{"color_jitter": 0.1, "targets": ["family"], "bias": "all", "am_softmax_margin": 0.3}
Rows from block 10 of a small image embedding model, named by matrix and row number. Rows with one number belong to one neuron. Each number is 128 + 32 x the weight over its row's rms, rounded and kept within 0 to 255. All counts start at 0. Numbers have three digits each.
Before each neuron's rows are labels from the 100 images, of 14976, where the neuron reaches its largest size: "strongest on" is what is common among them; "patch colour" is the nearest of a few named colours to the mean colour under the peak. Only what is clearly more common there than usual is listed. The data: photos of arthropod specimens (BIOSCAN-5M).
# gate: MLP gate (model.blocks.10.mlp.gate.weight, 576x192), inputs 0-191
# fc1: MLP up (model.blocks.10.mlp.fc1.weight, 576x192), inputs 0-191
# fc2: MLP down (model.blocks.10.mlp.fc2.weight, 192x576, transposed), outputs 0-191

strongest on: order Coleoptera
patch colour: pink
gate.34:128128101128128128128128162128128128128128128202128128017128128128165090128128128128128128118128128128128128121128128128128071243128128128128128128128128169128128128128096128128227102128000128128112128042128142158128128128128128199128128128128227128128250128128128100128128128128154042108068202128128128128086128128079085140163189128128128128126177092128128128128128174128128132128128128128128082128079128150128128128128128128128128219128119128128128128147128128128128128128155128128128058128178128128128128128128108027128156140196128128067128178128128225128128128128128128128
fc1.34:128102128128205204128168130128089114128066128128128060128110128128128128034128128128128128109128128128128187128095128128194128128219063128075111073128128083128128128128153128128128128169128128184128128128128128128087128128128128128128128118128128160128255177128051128103128128128209128128085128211128128166128128128128128128103189128128128230128128101200128128133128255128128128128128116128128128128128128128128128079128128128128124128128128128233128128128034128197133128128128209128128128126128128128128128128128128128128128128128128052128128128128128128128128128128128128054
fc2.34:128170128128171128128128128128128089067128128128128171037128128128128153128082128128176131128128128128128128164128110128128128128128128104128128184087065247186128128128130128128128128128128255128128128128127078099128128128128128128128128135128128086128070128128128128128128097128128063128128128128128128050128128171128128092128128128128128128128223128128128178128154128174128159128176128128128128000097128128128128132128184128115128128128128128168091089128128128128128255128128128172133128128128128128128128158128128128128128128158128128128128128128128132128122128081000128128

strongest on: order Hymenoptera
patch colour: white
gate.459:128128106174128128128128128128128128128128128128078131128128082100128128128128128078128128089128128128128128128128140128028128128128158128128128148224148128128190128128158128128128128128128128060128128128119128128128129128128128085128156128128255128094128128128157128128128128128128128128215028128085128062210103128078128128128172128128128128128128128128128071128128128172203203128128128128216128128128128128128128177128128128128177128237128128128128128128128128128128128128130081128128128128128128128128223128128128128128079128021128128128128128047128014128128128170168067129
fc1.459:128128128128128128057128105011090128128128158138128071128128079128224128128128128128128128128128141091235128068162154083128128128047128127128128111179128128128128103128128233128231122140128160128128128176128128128128128128044128128128128196128122177169128128128128192000066128128194128128128152128110204101128128128128087128128035128128119128128128128128128128143128203128087128211200128128128128128128052128128128133195128128128115128128120128128128128128128128177128128128128128128136128128128128128134128128160128128128128128128128128128128128195128128128128128128102128128
fc2.459:128128062128056128128128128183156128112128128123128128128128128128128128128128080146128128128128128217128128128128128153134054128128128128128182128094128128128128214128189094077148128128131091223199099051128128092128182128128128128133128128128139128128128128128128128128128128128128128174128128071128222128128128128128128128128143128128128214128128128039128080128241104122154229202128128200128048128120128173128128128128128128003128128128128128116077128128128128128000128128128128128128089128128128135128128128187128114128128108128128128128128128128128128128128189128128128128

strongest on: order Coleoptera
patch colour: grey
gate.476:128128128128128128128128128128193120128128094179128128128128128108128049009128128128128128128128128128128128128128200128128128142128152128128128128128141128128128128128096240128128128128128082239128128176128128128092194000128156128128180129128128128074128128150128128128084088046128128128128046128128128128128128136128128128128134128128128128128099242056040128128128128177128128128097128128128128128128128071128128128083161128047128221165128128128128197128128128128128128128128186049146128128102159128128128128128128128128128128128128128128128128128128128042128128128128128093
fc1.476:125128128128128128128128128128000000101128128128128128159128128128128128128128128128132165128183128128115128128128147128232128128128128128128128128128128128060128128128128202128128128128128128043128128128128128128128128054128157021128128128118128171158128128148128128128128128128128128128128128056111128128128128128128128128128128128000099128128128128128128128128128193128128128164128128128128171100128128128128088128128067128152156032128128200128128083128128120128128188128128128128028128128128128104069128172128128128128128128128128156079128127128128128128068128128128128128
fc2.476:128128128195128128105128128128128085128161080128128128074165128128128128128128128130066128209180130128128093128128128162128128128047128128128184050128128128128128128121217128128128105128168087128128128128128128128138040229128128053128128128128128128182128128128042128128128128128128128128128128128128128128128128128128128128147128128128128193128128128070084128083128128128055128128112128096128128124128128128148128128128218128128128069128184157128128128128128207128128128128128084128107128128128127255128128163164128151195128128128181023207128089128089148128159128011128128128

strongest on: order Lepidoptera
patch colour: grey
gate.199:128128128128197128105128036096128128196168128128128128128128128128128155128255128221128128128128000123128162128128128128128128128128108128128139128128128128128038128128128196031128128099128128064128128128128128128106128128128170128128128050122128128128128128156220128094128151128192128128203148128155128128128128137128128137128060128128109230128118125128153128128128128128128128128128128128128128128137128128128128128128128128128128128164255062128128128128128128131128102128128128140128128128128128028168128128128128128128128057128062128128128103128128128145128128128128128128
fc1.199:128128128128128128128128128128128129128095128128204122190128062061128128128128128053128128128128121128128128128219128120128167085033128128128128128128128128128128042194128128255128128128128075128128128128128128128192128128055128128128107128128128128146128168084128102128128128200128128128128128128092128109128227132128128167128128112128128128128128128145168128128141128128128128128128128128128172128128128128128128128128128128118128128083128128128111128036056100128143128128179128128128216128128128255128235182128128128128128081128128206128128149128128128128128128128128113128
fc2.199:128128128128066074128128143128128128067166128128128128128128011178128128128128161128128128128181214118128128128100128128189185128128128087090128140128068128128128128128140128154128128128128128128202128128158088128128162128128128128084128128128128128128128128128128156128128128110128139128005128128205134128072128128128048128229128128128128029112064128128128128128128208135128128057128128128128172128128128255128128128128164128173084161128128128128128128128063128128128128128128128128128128128128128182128185060128239128128128157146128177128146128128128128128187128137128128128

strongest on: order Coleoptera
patch colour: grey
gate.333:128128128128128128110000128050128149128128128128128128086128187128130208044128128128128128135128073128128128128128128128079128149128210128128128128128128128065128221128080147128128191128206128128180184167128128128128088038128128100128128128191128128152054128128061160128128097128128128128146128128128128128128094128152128128128126128128128128146180161128000128128128132128118128128128128128128172128128128128063128128128128070128073128128128064128128128128128128128128128047128128128055165128128128128128128104174128128128128179044128162075084128128128180128141181128128128098
fc1.333:128155128128109128112128128092128197128029128128105128128166128128128160128128128055128128128128121215128064084084128128128128117085128128128128128164128128128128128085128162075128128176128128078128166128128248128159086128128128128207128128128128128054047128172128128101134128135128195128197128128128128163128088128128076128128128128128128128128128157128041128128065128128128095128128085128128128128128089035128000128128087128128128136128128114128128128128128128128128128084128128128142128128128089128128128062126128119175128184128128128063128129128077218180128128128128168128
fc2.333:128128128128016128128236108128115128128128128128134128128171128128128128128163164086128135197128128128128128111128130128128128128128075128128153128003224130214128128128128157128128140128128089128128128128128128128128128128128067128128114128103128128128128128128079172128128128128180128128128128128128128172128128128128128116128200128128186165128121128098091128128128078128128128128128121128225106070174062011128034119144060128128128128128041128128128128128101128128087112128094128136128122128189128128128061128128128128128128128128128208018128128128111065128128182109094128128

strongest on: order Lepidoptera
patch colour: grey
gate.255:128128023169075128128128047128111128152128128128128128027128050128128128100104128128153121128128168128059204128088128128128128174128128128128042062128191128128128128203128128128156128128138128167128128128128128128065128214128159128152128128128128128128189128128128128205128128220128169159128128190181128128128128128111062134128128128137104128128128047128217128128128128128101128140217103128128128128128128128128128128128128208062128156128128128128222071128128128128128128145060128202128092128210165128128128128128128128128138128128128128128128128128152128093128128128128128098
fc1.255:128117128096128194128200128128160128128140090128128128128128086062128116128128169128128128128128206077128213128073044128222128128128010128216128128128173103128051128128128128128128128032171128128128060159128128128128128154068140128128163128128102106128128128128128128128128128128128156128133207178128128181029128128128128116128193049128128128128128088035128128128128128128128128128128128128128128128102128128128133128128128128084103120128152128128128128128128128080128176128057105128128098167128128128128128128111128128128127128220128138128128222128129128096128128128128221151
fc2.255:128128128128128128128128128128128018128128128128116128128128128128128128128128128061187128211160128128128128128128180128154128128128116119128128128099194191027063128082128128128128128128128251128128128128128128128058128168128128128082128172128128195113128170128128064128128128067166128128128128186128128128023016128133128050128128128100085202069128128098128128128183128128128150071137093194171128128105128168128128128095128174166128159071128128128128128128128128128128128128128040141114128217128128128128112128128128128182128098128128128128128181128128128128101180128128130128

strongest on: order Hymenoptera
patch colour: grey
gate.236:128192174128128132128128128128128128038128185056163128145128128128128128128170201128128128128128060175128128128128128128054128128128128128128128135128080128128121119128128128128068216096128128111128128128128128081036128128128128128109157128139128128128128128168128154164128128128128128106128188198128042128128128157128128128128128128045128128128128128128138128178128128152128128128179039128128047128105163091128128128128128072132128128206173128197218128128128172128063075232128128128128128128128128086085128128128128128128066087140114019128128128228128131128128116128128128128
fc1.236:128128128128128128128128128177128128128128116172128128128128128128128128085128128129072128205128128166128128128047128106212128128128128123128062110128128128128128128128128037128195128128022128218128128128128068128128128128099036128128128128149135065128255128128157128128088128128128128128128128040101128128128128128203128196128087078128128128128124128128128128128128128128175128085059128128128166128128047128128128128128128208128173128128128128128128128128128128128128128128137128128128128128061222128128127128128128128128158128098128128128128219056128128128079044205128128128
fc2.236:101085128151128128187108128128128164128128065130087128128128128128128128128128128128128128128190128128128124128119079128128128128128128128128128142025128128053190128128037128128255128128128128133128128128128128057128128096169128066128128128128128128146128128128128128128219114128128128128055128166128128128128128128128128213128128128128128128128022124128128079200128128128084128073128128128128128141128128128128128128128095128116164150128128128172128128107096128086014128128197128128074208128063128128128128168128128161128128128095128199128128199203128171131222128128128128128

strongest on: order Hymenoptera
patch colour: grey
gate.462:128160163093128128037076128128049136044128128134128128128151128214072214128128128128161087128128199128128120128126134121128128128150128128128021128086165185128117175128122128128128128205128128128128128138128128169040128099112128130128144128192163128128049128091128170128128128151092128128128063128093055077128128128162128130128128128128174128001128201128128128137119202128128128128128113098163128128128083128060128123128198128052153128128128128128128155098128128083128166128128128128128099091128164079128128128128128128128069128128128128172128128128128128128128204128171128128
fc1.462:128119128116128128188128126128152128128183128145128128128128128046128052128128128182040186128183128128113137128150128128082128128128132128128200137128087056128128128128156128125161128045128128125188136128128128086128128151183128128128128128050128153055167128128128057128128202128171128128128189128128188128187128128170128131128128128143072128193128056128128128101081060128128128128073128128128128090128180105128171128128066128226140128148113128186128128128085128187128128128128128041184128128128128139128130144128128052128118128126128128067129128128187128128128024128128128128
fc2.462:128108110195190128128128179137128059128088128119128128083160128128128128128128128128128128128128151128079128128128182128118104128155215128123116128105128174128128128128128072128128128128086152232128128183128128128128128128094128127128128111128128128182080128167167128151128128141128128170128128051128074087128191128128128186128213166128128051064069128128128128178166128173128114128170128148047143128128006128128128128128128128128202128098128175123087128128128128128128138128220128128128107128124128035088222128160128128128220128128128128128128128128196128128128128128098128178

strongest on: order Lepidoptera
patch colour: grey
gate.12:128128048185128128052105031128128128200128128081151131081128128128128128139128128128128128128044128128128128128134128128128128128157128128128255128197128128128128128124128104128128120128123128088128128128128128128071128229128095128128128128128128128128028128128179128146128182078128031081147085218128128128128128164128128128145128227122181128128128128139128128128128128201128098128128128128128128128128118128128189073128165128128241128128128128137177060128128128128128128128128211128128128128155128128085128128195128101128128128128128128128075128128133128083128190128148128128
fc1.12:128135063128128144128128128128128128124128128128092128174128128128128128128108159058128128128128128128128235128128128128128128128128128170128128128128128128128128128203012128128128128128128128128128128128208165128128061128128128172128128128128128007111128128128056128128116128200128128128128151128128128128128128128128128128255128128135128128128128162128255128128058128128128162128128128128128128128128128128128166128109128128128128128067128128128176128128128178128128194145161128128175128035128128176128030178073128041094128222128128128128115128128128128128128159070147128170
fc2.12:128170140128128128128128128128128128128128170128128128128148043128128128099128128128109128076128166128128128190108128177032128128128128128129037050183128128152128128075128128128128128128128003128128128106128168128128214128128128230218181128128128093221097128128128128128191128128128056128128096128128128128128128140169128128128128128122128067128128128128214055077108128089128128077123128128170128128128128170128128128214128053128128128113128171128128083128128128128154128128128128128128128128126128103128066141128128128128056135170175128128128128128165128128153128128060222128

strongest on: order Coleoptera
patch colour: pink
gate.110:128128128216128128128152128128128128128092128128128128128128128128222217077128128128128128128128128054128128128128128134128140017047128128128128202128128128128128143128128130128128128128128128024128128128128128128128128128069128128128128128128219141128128057128128128128128128128128116128128128128128128022128128128128128128164128063128128128144164128128128128242128128128128128128181128128128128144152128128128195139128136128128128128203152128128232175128128128128128128128066128128128128128128128128025128128128128128037128174128128255204128128128128128128128128097128128128
fc1.110:100128128128128049128249128128128128128128128128128128128128128128128138128128128170128128128128168128058192187128128128062128128128128036199128128128128128155128128128173128128128068238128128128128128212128128128197128128128128128128204128128128168128128128128128128128088128128128128128128206128128128233190128128128053128128128138189128128128128160210128128040128128128128128128128128103128128128128128128128128128206126128128128128128128128128128128063095128128128128128128088128128128128128128128128207128128148128128044128090193128128206128096110128104128128005128128128
fc2.110:128128128128128108128128005200188187104128068128128128128128194128128128128128128092065128180128128042128128101128103128148155128107128128128128128114106136162249128128128128128128128128107128128128093197128128047128128151128128128159128128128128028128128000128128128128128128128128167128128128128128128055209128128185049068128128128128128118140128128128128128128128128128116167056156128128128092128128128192128128128128128128128140128128128128128000128128128187128128092128136128153128128128128233090128128128128128128128128128128128128128128128128128128128128123128086128128