python train.py --arch="vit" --model="image embedding model" --dataset="photos of arthropod specimens (BIOSCAN-5M)" --train_examples=97500 --image_size=64 --crop_scale_min=0.5 --horizontal_flip=true --translate=0.12 --color_jitter=0.1 --targets=["family"] --num_classes=218 --embedding_dim=128 --norm="layernorm" --norm_position="pre" --activation="swiglu" --mlp_ratio=3 --head_dim=32 --fused_qkv=false --bias="all" --qk_norm=true --layer_scale_init=0.1 --parallel_block=false --inner_norm=false --drop_path=0.15 --patch_size=[8, 8] --conv_stem=false --layers=14 --width=192 --positions="rope" --pooling="class_token" --am_softmax_margin=0.3 --am_softmax_scale=30 --init="torch_default" --residual_init="none" --optimizer="soap" --beta2=0.95 --lr=0.0024 --beta1=0.95 --shampoo_beta=0.95 --eps=1e-08 --precondition_frequency=32 --max_precond_dim=1024 --one_sided=true --adamw_lr_other_params=0.0021 --magnitude_pruning=0.7 --steps=9900 --batch_size=64 --epochs=6.5 --lr_schedule="cosine" --final_lr_fraction=0 --warmup_steps=490 --weight_decay=0.3 --adamw_weight_decay_other_params=0
Rows from block 2 of a small image embedding model, named by matrix and row number. Rows with one number belong to one neuron. Each number is 500 + 50 x the weight over its row's rms, rounded and kept within 0 to 999. All counts start at 0. Numbers have three digits each.
After each neuron's rows are labels from the 100 images, of 14976, where the neuron reaches its largest size: "responds to" is what is common among them. Only what is clearly more common there than usual is listed. The data: photos of arthropod specimens (BIOSCAN-5M).
# gate: MLP gate (model.blocks.2.mlp.gate.weight, 576x192), inputs 0-95
# fc1: MLP up (model.blocks.2.mlp.fc1.weight, 576x192), inputs 0-95
# fc2: MLP down (model.blocks.2.mlp.fc2.weight, 192x576, transposed), outputs 0-95

gate.154:500431500661500585500535449574551500500671421500500375500474500500500500446500500579460444395444500500500500500507500500500517634500455500500440572500500500625500500500500547557369598430500500500500500475500536500500500500598500501456500500500628500477519578500520500500500500500500470459
fc1.154:500593439500384384500467500500468500500480603500500645345521466566500525517458540495638562615500500500500500528424500500500528398589546500500500500500572500373546500500500433465537417500467500500500500500500420500397500500452500500601500500422500571558500500500494571500500500500500500500
fc2.154:390500516500500500500338500500500601500462500578500500509379500500500450450500500463500500500500505500500500500500589500422500500540500500500577500500500338500468505500500500500555500597373500500500591500536500500500500633500500624500500361500450500520500500500500473454475500500655500351
responds to: order Hymenoptera

gate.425:500337500500500500500500500500500500440500500500695500500348500500500500500500500500500500500500500500500500500597636500500500454500500500603500500500500500500500500500500500500500500500500577422500329500500500500500500500500397500500500500500500500500500500500500335500500500500500500500
fc1.425:500668500500500500500500500500500500526500500566315500500500434500500633500500500500500500500500500500500500500404500500500500500556500500500500500500500500500500500500500500500500500500500364558500500500500500500500435500500647500500500500500500500500500500500593590500614500500500500413
fc2.425:500500500500500500500604500500500350500500500500500500610500579567500500500500500500500448408500500500500500500500500500500396500500500500487500500500500603500560500500500576500504500500500500500500500500500500653500578500500500500500500500500364500500500500500500500500500500500440500500
responds to: order Diptera

gate.200:500458500469500439500500500500494615500500500299500500500541500500500500500500500539500500500500370500500500500554496500531500500500500390313500500503500500611500482500517500414500500500500500500500430500390500396500500500500390500500500500500500500500496500500500500500500490364500500537
fc1.200:500500500500500484422500532500500500500500500500500500633500500500500500500500500500500500500500669500500370500500354500500671500500500489600661500500579500500500500500500500438500523386500330500500547479500656500500500500500440500500500526500588500386500500500500500500500500500500500500
fc2.200:630500448553555500452500373500500567500500631500500500500538365500500500446565430500500500500500500500498500500500500500506473500428500500402467500500500462500399566500500500500500421500442500500575500366500467500500500664500500500500500524500500500500562500500500500500500600500566500534
responds to: order Hemiptera

gate.228:500500500500500500500500500500500500500500500500500393592500500500500500500500500500500500500500500500500383500500566500554500385500500500500487500451500500500500500588500500500500500500500631371394358500642500500500500500500488500500500500660500500500500500500443383500500500500500500500
fc1.228:500500500500500500500500591500500500500500510416653331672500636500500500500500500500500500500500500500500500500500500500500500347500500500500500500417500500500500500500500500500500500500500624398500383527622500500500500500500500500500500500500500500500500500500373403500500500500477500500
fc2.228:500500500500500500500391500500500591500500434500500500403500500416500500500500500500500577612500500500500500500500500500500653500500500500454500500500500500376500500500500357431500500500500500500500500500500500393500500500500500500500500500500500500500500400500500500500500500500607500500
responds to: order Diptera

gate.526:500500500500500500500500577500500500500500500500500397660500500500500500500500500500500500500500500500500500500705500500500500398500500500500486500500500500500500500500500500500500570500500500500500410500629500500500500500500449500500500384500500500500500500500385285500500500500509572500
fc1.526:500500500500500500500500390500500500500500500500430546322500394500500500500500500500500500500500500500500657500500500500500500500613428500500487500500500500500500500476500500500403500500500500500500500500377500500500422500500561500500500500500570500500500500500607602500500500545500500404
fc2.526:500500500500427500500708500500500340500420607500500500647500514500500500500500455500599461500500500422500500452500375500500419500500500500537500462500500578583533500500500611500461500500500500500500500500500500629609500500500500500488500500500500500500500500500500500500500500500451500500
responds to: order Diptera

gate.322:500500500500500500500500700500383500670500536500665500500515500500500500500684500500500500500500500500500500500500500500500587500500500500500503548500500426500500500500500500500500557500500500500500500500500427500500500500500500545500541500500500500467613500500595500500541500500500500500
fc1.322:500470500500363500500500500562372500500500500500500500500676500500500500500500294469500459664500500500500500500500500500469500500500500714500500500500500500500500380500500551606500500500500500500500500500500500500500500500500500500500533500500500500500405500500483500500500500500500500500
fc2.322:500500362298479575500500457500500500442500500500547500500500500500500500500578500500565500500565500500432428500500500369466500430500500580500500500607500500500500500560500500601500500500500635438500500500341500500500500500474500500500500500500500500514449500500500500565500500500500500500
responds to: order Coleoptera

gate.216:500646421500543628500500500500500500500429620500465500500500500500500500500409500493500500598422500500459525500500394500427500500500586500500562500432500500411500585423500422500558494500558500523591500500354500500552500500500500500500572500565500574543522448524500500500500500500500500540
fc1.216:500489500500500500500500549431318500514382573345500500560518500500500500555515558500500638565500479600500424500437500500415509500500651462500500500500500594500500500500578366500630500500473500500570500445500500500500500546443500500537569526635500500561500500500500500500500586500500377469
fc2.216:500500548390500400500506534436500500500500500500500500444463633500500473500452500500555373500597678500363576608500457500543500500500554421500500522500491500371500500500445500500500500500500500500500500500500500500492500500386500599500500500500500468500500500500566500485487710562394433500
responds to: order Hemiptera

gate.387:553500500500500537469500525500500500500500469502500500500552541618500500401500500508500416397500500500445500500500542500396529500500409500500500562500500500626568500500500500445500500399500500394500477394608500500614477446425500500500500500371500500500493500407500500430500500500500583331
fc1.387:500500500500500500544653500500500500463500500500500500608500452500500500630500524500500500500500489407691500500500500500542416500472500500500500379500465500500429500500500500500500397576500425605500552628500500473500536500548500500500500500509500500500561500420435500500500500500500500677
fc2.387:500500495500500617478500614500500500393500500500500366451465500614500473370500467500500500500500500500550433500500663605500643518510550500500500500500391519459488500486500500500500500682377500500500500500500440500620500500500500500500510500500500436585500500500500500500453500500545500500
responds to: order Hymenoptera

gate.285:440489500539574641462500500513460513500439433467404500500500583477500500519500371469500500484500500621500482500500488410413554500500500353500488565500500500556500500500500500500500590500500683432500500500614500471611500500500500500439500401500500500500500548500543442421500526500500624367
fc1.285:500500500418500391573500474500500500500500618529588500500500426538500500503500500523500500560574511450479500500500500571580500500500500619565500407500500500500466500500500500500642389500500353502500449541396500520441500500527500500500448597500478500538500440470487500500430459500454500656
fc2.285:500500500595438500500500500500500635457500349500500458500478500396500500495387369541557500442500500508500500500591500500500661500500500500391500500500433500500524500453500500500500464500379500500500500500460500500500474463500500500500500428514500500500500500500500500500609364500500500500
responds to: order Hymenoptera

gate.105:500499500500500500500500500500436500401349500445500500500500550500500332500500500500500426500500500443500500500500609500500475500500500500601428500500541500500423500441500457543500500500552628500432500500487500500530460516495500500500459500500515500431500539500500500608500500500484500500
fc1.105:500500500500500500500424500500548444500500444500500517500530500500500500569468500500568500477500489549500410500500500516500549500500500500500636500519500500500645354500500593500500500500500500500500500463566421500500500592500478500421500500500639500541563332462500500402500500468553500401
fc2.105:533402500500500500500500500500500500587500411500500500500500500355500500500500500500350500500541511500500500500500511500500500500500423586498411552283500500453515500500500500500500389500500525500469500500539484500500500500500541500467433447500500500563500476500500500500571500500500395500
responds to: order Coleoptera

gate.509:578500500500500500566595500500500424635500583500560418500500572578500526500635500649500500500500500535500645500500500500500500500500500536500388500690500500500500584563500500500500500500500566500500500588421500500500500500500500500549500500500500500500500500531500500500500500500500500678
fc1.509:500500500500551616500500448500500500500633500516467500500500522500500500500500500500500516500500557500500500500434500607382598500533500500500500500428500500500500500500500500500500500500398500500528500630500500432500500500500500513500500500500500500584552369500500500500500478500500500536
fc2.509:493500488500500500500500510500500500500500500500524500528307500500500571485500500500538484500500511397544541500500500535417429500500500500500500500500500546500553450500455500500500592500497500463500500500500500554426409500500629433396500500500500470457500500405517551500621436500500500447
responds to: order Coleoptera

gate.36:500660286500500500500500500500500500500500500495500500500477500500500500500500500500520500432500500500500514500500500420426500500500500365500517500518436500500500500500368438500500500500500537548570500608500500500500500500500500500500500542500500378500500500500624370500500500500500500500
fc1.36:500500679500500500588500500500623500627575500500500500546483500500500500500528412500456500562500500500500500500500500500531382500500400534500500500613428500439500500500511514500575500500500500450500500336500500426513500364500500500500500500500500481500500500500500500500500500409500500500
fc2.36:506500555500500500500434500500500480500500500500500500500500500554500500622500336500500500500657458500500500500500629500500500500631527500638351409500445500500500500500387500500500574500500624500476500500500460500500500566500431500500515596500500500500500559421500452500500357548583500410
responds to: order Hemiptera

gate.298:487500552500500513500500500500500381575500625500500500500500500611500500500500500435500560500500500500455500582389482577475500422500500484552518500500500500500500500500500500555526500500500500500500500500500430578500604500500500500500500500562500500573500495388500571500500500500500430329
fc1.298:520398563500500500500408500500500450522609556500500500392500500500500432520500500500500632500440500605400428500355500637500500500500500500381500500500449428500568500598500500549557551451500500531590500500535428500500500500380500500500500382500533468585500500407571500394500500500500500365
fc2.298:500500500552500500500526500500607376564500500500497500434580456500500500476556566408433500500500500500495532503479500500500500500500500500401500626515500444500589500500500542500441500500500500500500360500500500500434523500434500500500500500500559536500500500500500587386500617500393500500
responds to: order Hymenoptera

gate.27:498461500500500500647500428500685500500590500500500500442500482500500530500500500500500500362500615500500500460500387500500500428500439500500500500386500500500500508421442555500500500500500500500500500587500500500627415500500500500500500500500500500421500438500586500527520500500500629390
fc1.27:500500547604497565500557405500500543504500500500500379630500477500500500500529426500357500502500500479500584500500500571500487618500500500500500500582500500584339500522500500500500604446507500500500500500500500500500500367610500500500545571500593401500500500500429500565500500533500406500
fc2.27:500373500500566500500500539578500323500395500500500500500500516500500500500656500500466500360584460500500449500500500500500497500500404500508500485500500500500639500500500500500500500500500500500500500374500385500500500455500500425500527500500621500334442500407500500500500500500500500500
responds to: order Hemiptera

gate.314:453500500500500500500500500500500500427500396500500477384592500500533500500500500646500500416500500500500562594444500584500437500500500393457500500372500489615500670592500500500500587555500500629500500500500426500584500500500541612521500474500380450500536500500500500578500500500500500453
fc1.314:500500500500500417600500500500451500350449433500500500396567500500500500500538500546500500458500500416500509500500656571500429500500500500500500500368563500500625500647500500500456565568500500499500500500442411456463500500500500628506459500500427500606500642547386500643500500569500444500
fc2.314:500500500420500500500437427500530500500500500535456518500625500500500500628500454461529500500500500389416500500500500500554500500500500410500500373500500500584502500500500500500500500610642500420500571500406500612566500500601412500500500500500500483500500483500500500500500592500500500500
responds to: order Coleoptera

gate.51:500500500500500500500400500500482500599500558500615429500543500577500500630500500500500659500500587500500359500500500494500483384525500521500530568500500331500500427481462500500500500467500500500500500500500432500422500350500500478500524500509500500500500500428500500464500500500358461392
fc1.51:500500500500416500500500500500500490384498500500398500645459607395500500500500475500540403500500468534500500500500478438500478617500500403529426500500500665500470500500500559500409500570500500399500500627500560500641500500500500500500406622415500434500500500618500500500500407500500500632
fc2.51:501500493443500500500375437562500500500500500500500500500500500500527500371500500500500451489618409500567500510470500536426485500500542500500388411500371500541500500500500500500500500508500500451500500402500500500564500667500500500507370465500405500500500500500500508544489275500544500439
responds to: order Hymenoptera

gate.132:517500500500668500500500466500500401485579500375500500500500397500525500583565500422500500468491640431500468500502500500500500500500500458609579500436500500372598484500362630500482500500505570500500500500500500500340471500500500500534500396464500547500500500487572500392500500500500625464
fc1.132:494500500500500500500500519500521447627552500500500609443541457511544500500500422443500500500519623419500458500500389375500500366500375524500500500396500500500500473500308560448405468500500572518500588500500500500500469500500500500441500500454401500363500548480632500370500500500500660500
fc2.132:500500500527351465500500500403500500500654521410534500500500500500500601500432500500648574500500654500500500500500500500500545497500500500508500500500500524500500500500500500500500617500565500500500644500367500500500500478500500500500500500500413500572500630571564500541500643500500500500
responds to: order Hemiptera

gate.33:486500500500500500413500500500500466500500539500500497392500500500497389586500500500500638500500500500449424555500481500388500400555500662500546500500567435500500500500500500500631500500500500609499500500500500500500500512580500500423602420664541500500500500399500532419500500500500419500
fc1.33:500500500500462500593500399500463588500500500500500500647500500500500582500428500500500388403500500500535500453612535568592511500437535391520410500500500588500500500539500555500389500500398500500500500500500500500574500500500500500551343568418500500580500500548500500586500500500500500500
fc2.33:500500500500500500500500481570500500408500419313500434591388465390500500539500500500515500500474500500500456414500500500500500500500501500500393500500422500500500500560500499500570500500449500500500500500500626500656397500500493541505500382500388500500500500597500474551501500500500500352
responds to: order Hymenoptera